python train.py --vocab_size=56 --encoder_head_dim=16 --encoder_pooling="mean" --text_encoder_positions="learned" --learning_rate=0.00095
Rows from block 4 of the audio encoder, named by matrix and row number. Each number is 128 + 32 x the weight over the matrix's rms, rounded and kept within 0 to 255. All counts start at 0. Numbers have three digits each.
# fc2: MLP down (encoder.blocks.4.mlp.fc2.weight, 192x768), inputs 720-767
fc2.0:139115076162093129124085166120136137116143123121132095146077124170120136130098104120142147135110154188132137139131102192129163152189154109129104
fc2.1:151121131091092146111113114122133094134123091096122152144130081140084107078146181117128138092115128155147114111153106120107091106138128097110133
fc2.2:157166144093140135136162112142098199117143103118131120126162091148127105135100117099155189147195120152104148136170116139174117135201155130122129
fc2.3:094079103071169125093153181137052095142100089098138135159095129071101124084177139161057104149160131139150134136229084167121085125149143104140102
fc2.4:063123069139140134132125137120134146099195145188116115173153250114157140140123158157140168129136129121180145159139080116113225159156127083101173
fc2.5:161133153154108126089150127125183161096089127106136138109100096198091153167141098096166160127146100141094134124154158155178129107187126136099113
fc2.6:125136138168120082117123147143053074116132103134133127157127083186141101115062107169128153132161141133103134154159114156101120147144106167130176
fc2.7:179232104112161115121110083125119221109151161115148148117107087097136084134156107111137190099108128111111073084096139171135063078072112157056096
fc2.8:093149178103091117109137138138119172159084160105079112069178102123121082078110146085116112108089101078116094156127161133123064139091155106107083
fc2.9:121162144164116162113145108103167085106117114126131105150121135098210149120119102143125099128155199107105124113130122192120136089067142146169078
fc2.10:152127133176127162099104107093082096086101118127099093118084147157118156087128083158147106125135135117162121111149135190068163166176164167102065
fc2.11:118097094124087110124102129108199196152085131141110128128164068159123164129088103126165114163138138121113090139118158155166149133174121131136156
fc2.12:122057152150121088137136170091123080098063125183101137150111114168151189103084127128181102150130132094084149163121144152111138152138155171190146
fc2.13:124129136106162131167133122152069096163182090110113074088121129122109097146150173162173157091138135119155177095148151139134092120146152144216143
fc2.14:099078162169144115098125201057150160130137171110107119197150185095075142166069128160160111151125201117174122141061095096087183164108160153198143
fc2.15:181160126111137173110177113121136140182136130171116139133096161120135196170148199116103149196124120130140122117215124156188142097169176172119099
fc2.16:168125167067069100139110081168142159130097150132138120130181091134143139101122107129102120126159128092160181160220125111139085043064126109109131
fc2.17:122182116154192069151132120194142090133111090082177198090164075124114151113091150123137138161158112170130144178107150130166070160115137208101171
fc2.18:151144164108107105150125105082146081112101100152135133091134087115111142100095110146137144140093134154120137129112132128111082146116123147111126
fc2.19:126157169126106110143125160097141144148119136121161111115102109158114092128123120121093123087134106135099135147169121101089084121116171140098095
fc2.20:121116137116110117140077060132101162151139157120147101119136128010073115074133116165041137125176129138137135105073137119118139095053117119174126
fc2.21:103112153139096134136170100070101144094132114126140138117129130120090123151183142160146092156105141099222089133146132103147163120102163128191097
fc2.22:096147104188109150146129167102121130140145128104146126103176125105078126161100088153147129098087123125087133137079120166118096073113099129117098
fc2.23:058157153099136151128094083082118130144136100132140098167150123112064089121174143103144162104076166046099092139070109091141108127111090135105077
fc2.24:105118153071148137150155194106054111099112116109144126082117135096046106086171154165106095061096097150093128184130127143099126126087105118130144
fc2.25:108145028081087158128118146133155127136108195171128147172186204159141160166098120172128094134090118140130060157097162161149165144146165127135131
fc2.26:162143081147101114192143136216107181154130097106143089117181096148132117113118151095137166142128116199106046140171183138196105131138188171147143
fc2.27:169101140148176123130100118162164112121119112114105115122130111168133101090087100068190134133163080194152126141094152123134069101169032135068148
fc2.28:161117144090098136118061143172149121117154100138150113147169114122117101142120083109140057087146136109153111110115103174175117105099095162122107
fc2.29:088143117157102127088114141176109115108154073104143128149160121080076097051164174073135110149131132143090143096171152104125126107081123105127141
fc2.30:181181174209075153163074095114080088129178093116156138168132127062120146089132089117095123143121134058179080123052132121129160156102102142093074
fc2.31:082137175135109113070076099060144133065087126061218110074118118080159135122105059181108088136077179083167173093143117151109105094124213111218080
fc2.32:138116116151126096073112177135147142126103119105097153114124160157106116122143141175143117150160168104164120168113100141149136136162153177199100
fc2.33:095105129178080140125115144088144106128108104112156151162128126117126123132106114091126123153150119098093133157139116120139164133137151122122132
fc2.34:117133137088149110149167148130165157134099150180143103139173170172134124145169177107120093139133110121111092131103162152132160177136139186093122
fc2.35:072179136139192101132128165104111128096104117153162135105208095167158136107168141141117070117080097190149138171119114156137102171176138133144148
fc2.36:114095149144089122134099110179065081106183078089161134174125078080131140117035115099117101086136168082101179091104173073121136115050093158125191
fc2.37:120172143120130156175168117132101174119076104085139089107123109134099165095113145119108155173142184179123198132140154108115020122165115115205161
fc2.38:110159125161115101157084123179117074117134096203126119180175099142115108113115123189148167152130135153192136130159144214114118150165155173196114
fc2.39:137097136131112168107161156145203142147101146130069114074088142118160156152099169129111124122174137084135118115148135124103155097094078140161103
fc2.40:119171101134138113161157134154107071119126038139149134108122095121091145119156146152133106139095149137184123105160156117146095162155137145139149
fc2.41:105083149128145132089104117105111120124102137114120093110111126055112112114146140131161120105185134125146169052100079113098105127114103133142121
fc2.42:131119141099122156087119192043113071151176104109135101189134166152113095115142143148110169103094131087143150181142111170095141138168153149155147
fc2.43:076139090119107097150086119128142129100134141105189127121098139123069093111108083163093118133137141129162162115114130115079115169141168089115111
fc2.44:151155116106096147139157164147129133175159074119131155117117094103111125133181141130178129152117147175135133132168129198096122105148097114140110
fc2.45:072163092112115118178105147085124104110128110137166069051099105129104145090094142093110070131135157142125152105113183180100085150135117141143118
fc2.46:139117132093134139154174081204131115154126140122174112217164164141123132111103117144152127157159162169192067114217161119137196108113160124158138
fc2.47:175151150110136202201121104193150139134155213128159101129137154121175164121116126147133117184149149152116115165123203134175165098106148097148109
fc2.48:123113127140110094155114074089115150105149108147122084108154107122113146135101109099088116180150127131134157070122130128141107081116086113177093
fc2.49:107138154138079138128106155075119128088185118111152119140107131102160102100128076100129119150142203140086108091139136156091157149107116132122151
fc2.50:094138117076105120108143133096112131126072068097152131080076071130069084063174129184178077050101122097116072120176077172085055180108109091178162
fc2.51:117078189244144116100115077105137132128049077103171156097137062150117046098115111085195144120144084122118063155099154112113054130153142138089097
fc2.52:123139169180145100091149168095147155108149109105169108155123114168144128091072114125127158151114129139149097189110133107125128165171157138119108
fc2.53:168065092136114165153150130117160154156147142145119147179113167135149140189166157065105156126114112125156142114124127119121142151118093150095104
fc2.54:170125177167110107174184158147134161136105184172124125111119181118154113180155117145107105158084133111134130110128182106117200158074135158162128
fc2.55:101105072135143137132100080142104052153156069119126095118088127087106124120170103149149088145100137068170121124139136079113146125100179137152106
fc2.56:143170101117080085166111143069168126118123132159124104127127120144062060118118105154123142167144116124102066104160164118098126174141136137095121
fc2.57:138101135176121154076160105145131089111066099140171126113116074114126127132134140102134141131110093138119070131071104070151055117122143148094138
fc2.58:156084169063084122139115162142152141129090134164130151107124107165118134091169124129144117140123149043110152146076165087116085153163090167143036
fc2.59:116201107140108088161150079127178171149148118148091126140157116115127082117096143127070106094098113215169110096182151172086111176097121123088092
fc2.60:104098146139144185095140185155084095185148113158119106190158104146196114139145135075201139092100136095084078114068132154088151176203053077136139
fc2.61:135107074176161123094138117129115140129145145082114113183112086100129108136156142163123125101188134170115069171069141159145114120118138129152144
fc2.62:117195155143135088200116100194109108142179084120122076101133153113073130142106128134109167151081106169114123064098166135165147122133182164115130
fc2.63:139084152147097104135148175101125099095185070136143116153150082184118183092115105134183157131143072123190165142183129099102093186218131125101166
fc2.64:114040117234136137057077208115131129095091083170115111134119137106139134125158123127126142136212141153094182143129107131135129134135170104128080
fc2.65:087146159179070136117069109162078110131150103107167126123093156142129142070063109142130165131135154122198146145125084105107156225167121133165140
fc2.66:085145139075143097157158181089074103137089171170078196128120088137126104158124097119079056168169141124168098184147082119181125107123173169130146
fc2.67:113117149096083120128134179141136117088130132090151148124117188148122126104113077077166083104142104125125204161118124148093107143200124164098126
fc2.68:116113155202167132126130123125127125123121155096139081147101141096114151112087154099103127108166136107060169175100160124093160149106076066093110
fc2.69:123117029108124148116130138134132074118148148103118115131135134134154117181191137162108143135168136076154165145195103105196161094153161129177093
fc2.70:145169122125110141163122137127126093152128132155172120107115148177142218120149150153169155142066105139119145132074228122112131131167157135199127
fc2.71:126176129145114117108091067092126168152152142126111106164065095127119092071197147099088143118129123186133125110121163105141085101152069107100084
fc2.72:175151094116128088145124077105158160133118123097109101072112133099062130141138105156109114162122111123155072119120187042133132155078151126162094
fc2.73:074127114072139138079110123140092100150165120108125086176154088110161149155121100108097102106074138141091135113205132166126141103088124152088123
fc2.74:078144185183147115131121146124110168116156126107144127154117119158064117107100135100113103094156128175150168172201136135079090091168119097138140
fc2.75:105150139141134117111127130090085081078193079114160127131157134129137122095122086145094083086129136114148086117141140135108142102113169125147094
fc2.76:108106169162116092120121159088142169104120148134157109125168133132096137115093114128138125051094127133014160129166122147108114135109128138147149
fc2.77:109144212174101117096104131107105136156132141147121150169173168162130108103122110103162104130088105130154119145147116113146133155113104132147060
fc2.78:131081095180124129120095141141099178105114165102146151123129135114136117111125141117133075114139133099059123100119131137112159114062132163079187
fc2.79:119115160116098154115130160151187116128119100109102132151132148161184165160131119148120089150120140065181100152149064163136171138159116078122121
fc2.80:145125179136097054130115148095124115090103063132139153075114081210120169153112074165136161129130129216145149171085108142150142150206103157118121
fc2.81:071153142114145167102116196109182152157167127147101153175111169160138113164149162123149164133098118139143137123070091114115175141167113103146155
fc2.82:069087148156103125105088147141141085162129096109174125153130131111076148143149102078132148125116102116077117132078072142075124104118089124026127
fc2.83:169143148102129146159111135221065094200104119135128100111186111105105114111150160122120127141107157122110100081091166088178077114089100146089151
fc2.84:139136140065155134096095130127093126094121081114063152081174088097098103111139133127118132129141121097129154107138173116159091043113121136106103
fc2.85:079088142102153126093142160088119134157116158141124187141206177152160163180107137097169082133135148130102209170122051107157194124110111112113093
fc2.86:144132178138127112155084076120051149082181147127107089140133125138126100121117133167130130079092114143139086089128135099101151160187160117172136
fc2.87:141101121151131159122135136115153096127135076095132106127095097116115135080114158109149162117127118143127088111089099133117095150162117095094138
fc2.88:158104121102172167124168141171151158196086180162141143102125130171171134172152174133129121144088122149112137134132150124180102118171153127119135
fc2.89:139161078137174110110106156159105146127134161140173111158120163079143119141129124156111122135143144126121141180126081151126133177097142151124178
fc2.90:096163088088080120152085146139112139118170181164156080159105162124097160127086107157150098145162164153145117162078108105101192098143146096212143
fc2.91:116114127113181132150120167105114096126089150181136136157095162144172119174121148175095104132144135092130117083066158136151164135110141126146125
fc2.92:134115159121198094116056158099109017057118130069127112090069110141171183080107084102181093102123169163143165113111166156091134113156093152098148
fc2.93:083156081074129149116128089143167158091126128150149165114154127134143133151104134148135149159138160138082106064137135106153106133123137123143144
fc2.94:111117115157095108114120116117160117066081061103102120110155075164133072070051066147133085099121154121148138162159154145066071121165125087157084
fc2.95:166124095177134096184089115174126144132131064110106131169175117174142088106064115147185144127062120148133114156154169130115121180114135102160155
fc2.96:156156173194116191140107129130123120136152112128129081117122117125116103126195121123124171113121103222145185120166181151102113133131150121139127
fc2.97:093140195155126085130076105156084084120182116085146115157068153119137100105088088126099162157105151134163180144052180161136151160162120135150160
fc2.98:142123049155137110110098109139116120092096142116095104096096133122146124121172135144163136110118131122150109118082129094113086142139147171156130
fc2.99:082128112110101126148128135091147182180127129141113145116216121116134158112136167136129093134123145176166119163124173098123091112128198118145149
fc2.100:114128141113192185149130121137106061116180110125133094149157134108121117115230183079109183156130122204116115133177181180128152111114103087043141
fc2.101:104045136124121172061116169143126145106123097148095134109121130110128101153125138114125138111190166102120174161137089117146133114089095126128125
fc2.102:144079079128157144129119103143158152100127166136136123119126188128144140130114161106078131143100140068144154131075118116137098109144210103102042
fc2.103:133188168201177153140197079166164170132149150154158147088138117108145121139148148121089154133094161157155182114085177121128083137127149101104133
fc2.104:073062015140179159068086178132089110173143126114052109189131111073116118132130145184138103091156129071143129120131107163127149131080108091167183
fc2.105:113122109141071139166177128106164180114101150120125125095187142093101126099060081113070101192118148115193082120162166108131152074121211122157114
fc2.106:148099122127097160078109057125139171151080108140125170124138081174112088143089066153122140146162151139151103146127100111152062120149118127170108
fc2.107:163134093189078102118129149154131111079098137155128143178150123162167132129138112156154097153094119068093061107088118127125137131171108093161106
fc2.108:123134143113144130162140128138130130108149150151176104149135152101108151104187111180116066094169179133143108148201134116115114146084136111114175
fc2.109:108140124154155139125094091082121093143144089122143134102126125076101098165117141128102088127130144159130122069063125105111120160053104102095145
fc2.110:156147132153157125138199105139115178172064130158088170105115122181145154183135164136134160109102135152128214139077168088170141121134114154154177
fc2.111:128139084098226118119128148131157148161085148135128117125140127182133084195204134103111156152098101137072094166106180101159122107136129150095118
fc2.112:136138146165103167122070144104122170144122119115143152138131148128168165104096109125164148112136073110164157141124157149134160146099168149164076
fc2.113:165143143150048121176135195146133155096170083122092136068146135157099096139099104091112168145089135123126132109178102167099165116167109082150167
fc2.114:069174141156073107118098169069189158116117167162101146128126199104098116113095138180081097127077131154151158148147088142086190142123182104167145
fc2.115:121147162133074092075109167149119099100090092101100113115105090112106120084063070106135121162196183053139116105108132098132102130116104131163095
fc2.116:126096119113126131121171179105152106154109164193077101149124120140148124178137159143083133079128120113134116189144142111131163110109143147126079
fc2.117:165102131105134135146150145137125162128152120111104177096137136141116135103160132148086124116146162140164009189128109123160173130140154147182121
fc2.118:151144087124119112114095132075126046127175127100123121145066086135159127123113122111104094126176066091087158128123165059149115151117065167051162
fc2.119:115100068107181180131133146145178120126180073124126123146142152101112148129100119128067123195178133131199134115112131142177133118089097152124072
fc2.120:138126118115140184165128069100123152152158138126171096126130087138117113096085116100077181134135111130096143077095148151115112117123096105087149
fc2.121:140076125152139106120099133134104129151150139104101134155076123162136091119086136159180128134102141110183150160061120083095094148127117106170132
fc2.122:124085144158050129133142133149094086097131154082154121101116078071161151110044077096117134174204157110138124124097131099111152144123150098156116
fc2.123:090116081098188109150143091169154108175121123076121089114167127100104110150201145139083076111154169141096086072160161159146106183083094151170134
fc2.124:173099107136107146102147091125115112122079103112135148129123075139128150124102115147165107166173149147153109127124168148111112203171092118104099
fc2.125:108130107105147109146116116104150134113110141142159173162190154124054148102049154157148118099155168151146160117119125099109143190130115173170157
fc2.126:116138175169123166111135162066147182134153144140160112107120125102125127183133124111087156191133133120177097103105125167159168173099118165125070
fc2.127:139156135166091155119139085118137098135112081092134132060124111098100080122111112102094128141100116187168129077161122144088110141144120124077074
fc2.128:049117089106052119094155067143143107117106109156114139107135130181108079151110113146126187121126125182092096144167063104162093130128150138100077
fc2.129:104125105143069087159108182157083142143168120146177176146108190139122149105105163120094105120103143122082150131105202149078133160160145081127159
fc2.130:145131164125108091043112117093154166089135126112141137133140089127132100109075080119134082066151150115141099160111090229118106130126155133132078
fc2.131:155136140177158114150104167135011130153130088114126093160096065203107150082098182182210184078118098093157118165073183064183093191172093124181164
fc2.132:096129148142201149145180023092113118167114123163142097138085127104140071161108133165056120161071133141164102121111155139175085091096156107135088
fc2.133:123113167149110154089157154127133137127106154140132151100137112124195158139098095091131196177177160173086163163124105137153103177139142148142118
fc2.134:079077166154154129109165163108114126154111087130075119159099130136045082163121157171097160076179105119129118091084122147148170161151159139234130
fc2.135:179155154105159124139123121090162158133120160152201155161121128175154144147139157126082154163119137100159154176157099164112116126173170133118107
fc2.136:109117226138152062122142077098125134178104117076099123104163080124109102111068098145150130088151064158162163135064116150089095119138122110138157
fc2.137:159143091121089133110153112107097153149174085167153142122143149104088104161167198109078107147083138143190089131107136105107159158107147116131162
fc2.138:166162086116138084138145121113152174118143132114188149105139087127103126127088106070132136177148081140102148096180144104143116131100124133038146
fc2.139:138149162131141107132102155131101124155146087172070142118144106151076153107192160154175197107082109157146202084206175132148149090145129119157186
fc2.140:112140102202148143103134147151111089109111119148152136187102140116173099078119120191098166183152169145157109142050116149131088143138114122164097
fc2.141:111101095144110162098084135087111113117118108108093183114145066099146138065109088157141079132133175104126107094097043183123140099133150070152136
fc2.142:092158139102112133120135137144049089083205166120167104143039220103129185135106170134147194115085166067146140132119147155135203191107127121166108
fc2.143:105097152157127143119121103104068090128071095129126113156103092157150138118173122112140118121185111143166119153136125163139099157132109133149128
fc2.144:135083164116114071133103069088116101078131128131137130139077107065091104074068150087099102102174097092089134077103109114103132144090143111138132
fc2.145:137107068101121111116179130157148191176123096091163132060175086144110131132116137062125149136147089080113080139085182111164090063082093164059100
fc2.146:104141163084157107171121088132130127131152133117155132146096154167114156134143140104170121119164134125082083181088154087103127096146154107105170
fc2.147:141106109192151129083154143102136132090142117117086124153136082114135094133205106128143136112166120076085059171086066156168130167076117143127097
fc2.148:165135135085121121157082136089108090092023125139143127100093092146103161111125073099148085122181104125091104130153116161055121119127121111097117
fc2.149:132108124217116159142128161131106145087172091126123115128120162140116115144100142105127099112114166102132147132080174143152150134145116125155150
fc2.150:197106083135112174130061146147096111140097136099134071087186103095129106074133080118116137055103134122113113094094195143128148090108079112186115
fc2.151:121140109183103149159162105154119072139088054097164128131147097149078080070097131117168158123118142105115185123089139132115069156163117171132098
fc2.152:140140019104162111140109084110146114101103089123145124109104100094116166129157083138177134116094134108079118065136170120094124129125073104145084
fc2.153:140190126072103136184125120097172189131153135105142143147149161134129145125137195149155152151071110129119086179182154098197140115171176135178108
fc2.154:112091147122188111092124195101133116115104140144123113174125063211175096147184113095155159103166092107106166191099108081096107117198095149070153
fc2.155:098098107160142137106154119120089118117107122154135099113146187098140163116094135120142126120104104148134099118125103104108149139126098138151111
fc2.156:178145097099118126115172158125138162126093099105122121123104108130154118111170146108093132098126112123074128103099168131135155167118116054107146
fc2.157:134143094106140141147087157109066132089103127162158088185124148169093151102110125136092128120087109144129105126104210128134148139145119145119127
fc2.158:087168091107130114082128139129071123100165172116075105152116158086108122137129107130118137154184122090134168084171163111097127097113157131162108
fc2.159:166100101097111074124111089173095152180134103122140115160139107140096181126136132127158110103123110118090177109127155156129122174085124175129165
fc2.160:181115194102129141121120118147136067082152108112176101106115119149119089098088134171146185144097149134099127087070178104107106159172173114113164
fc2.161:075111150135136151081111130144176119124124104153140169083159085109154115136156106085103107150157145116140123122092080149093113142134109109072154
fc2.162:177096085165077093151108157165099124168105114149115154077152110174178157128115143129141119165083145092110151099130180128119088155141128120167199
fc2.163:116145129085152122160126162098079068099107107151108135088139097106119104111112081198068059158085144142148122108149135198180132123121155119105081
fc2.164:112114105114137167086089218059094132120086064117103103130231101176194120100127117114168076102095111068078091148131085107117076131223047116131115
fc2.165:130136132170131127159121015145123135188120175145155073058108169070042115121131167134100159103139134129076145105096105099080096142117112075103140
fc2.166:129127127151100118130074134159132115119095120127122169094134163114102098127143142140122104156132159104197180126126144093144135095064127104114177
fc2.167:128135146067118169127119159152171116133161097093086184120103080078134121194160114141102108123070149139158136119125178172143088040038117183113148
fc2.168:101090092124094133089128155048146159113183136114182118113128169126108146091137147119069112100228156127131145113105113116104182114097134085111076
fc2.169:102106104123078154147152135121079158127137125125131125150127127123127138105104126158124170148092154077127110159149143165114113141136150114142140
fc2.170:134116146160140118176123114130172155113127143153072120099153123166112094146122144175090076178080182168198118090101159164135117086128160140195157
fc2.171:151163134135121103135137127127129134112103203178138120179150172116212212164192139177139088148133123090111134160114062082165164095162194116149183
fc2.172:161090136135164106150087099133133119109130108090103122181138064179087103087103096102170149134154116164137124170132148105088107099177125130103105
fc2.173:203165103136140126181111139127107141154089167072107115110133114142139087127071102136147157098069112142113133159113135162150085089158126145161190
fc2.174:133142144113105111140147145114193170155123205152130195075162190115125165131149134141071061141153124132103148111212134137089092118163147149111139
fc2.175:098136031118094072147127107128172125091165098103129165093134129143054112147098139141161101132083119091116133061088183080138058143139113215112103
fc2.176:109123101141118127112132108151136141117134127144156129138132120115138134113142146178158132157123147167144050130101167175146145137160176087167112
fc2.177:141220145174129085171149097183180176140127176119102141092158176105133121118146075129125127152070112151186109135138151164092148071117219098142091
fc2.178:092122196155137174064130168065150109104100130149124122173107122191199139113087083074191149139185095028102121149152134125124146101194070145029034
fc2.179:134088210081137122114103133140148087086114137135110150152087063137173128086104059127141091108169121114161170138143108142090136136177135111124149
fc2.180:119134107135138140105122187110144116123217149147119136164082131109152158142138089126101138098154106149128184088170093186138188125157126109130170
fc2.181:089127115148154125070105158074076097077113117124146132132130135150130124134143097143107198107099159149049129142099105106111161138193085121171053
fc2.182:120169129111122085131154109164153119107053152137083122084142110098089115114141123123078118190145111104157144094165111141108120112116155151096117
fc2.183:149121132109094127136130114137134161116161157122052187138093159146130171138132133104147154152133141141118132143092145092095227118131134074105120
fc2.184:126097119177092182143158115122121131124124115083202112098126090119076130128133126097127156111110137154151145156104143125119105146151122095122106
fc2.185:207175116099139161185119132187109098136177100072056126112138115134131145127121124142128162138134127154169152173186155158136124115094181101131129
fc2.186:074100176146123108079085134094134069053133082133183161133030128100073071142095060148078113145195134107165154123043128087116144088110083110136114
fc2.187:126086103149081115125156109054084114149138114145099150147104145111121129102113141234137167127105127120121114111127140075132156132091118112202146
fc2.188:144116125084162121131178165128113118109111114143166144062099150160123099186162159088124104129120109071132137166146131089145159153116099135114119
fc2.189:129126196153129082150121102128121131103077095102128106108086115173080122149082157111134127191174141064123135098104210122185127174117123160158130
fc2.190:084171117102142120107104101173115144134110148120106124126155090145108096136109111230149145113070145161137074148095122102123106124145165107199113
fc2.191:105117109157186173116153144097075089144122079145157040208130088133129123106107109141155165120119138136132111132096161152129089123107084157181108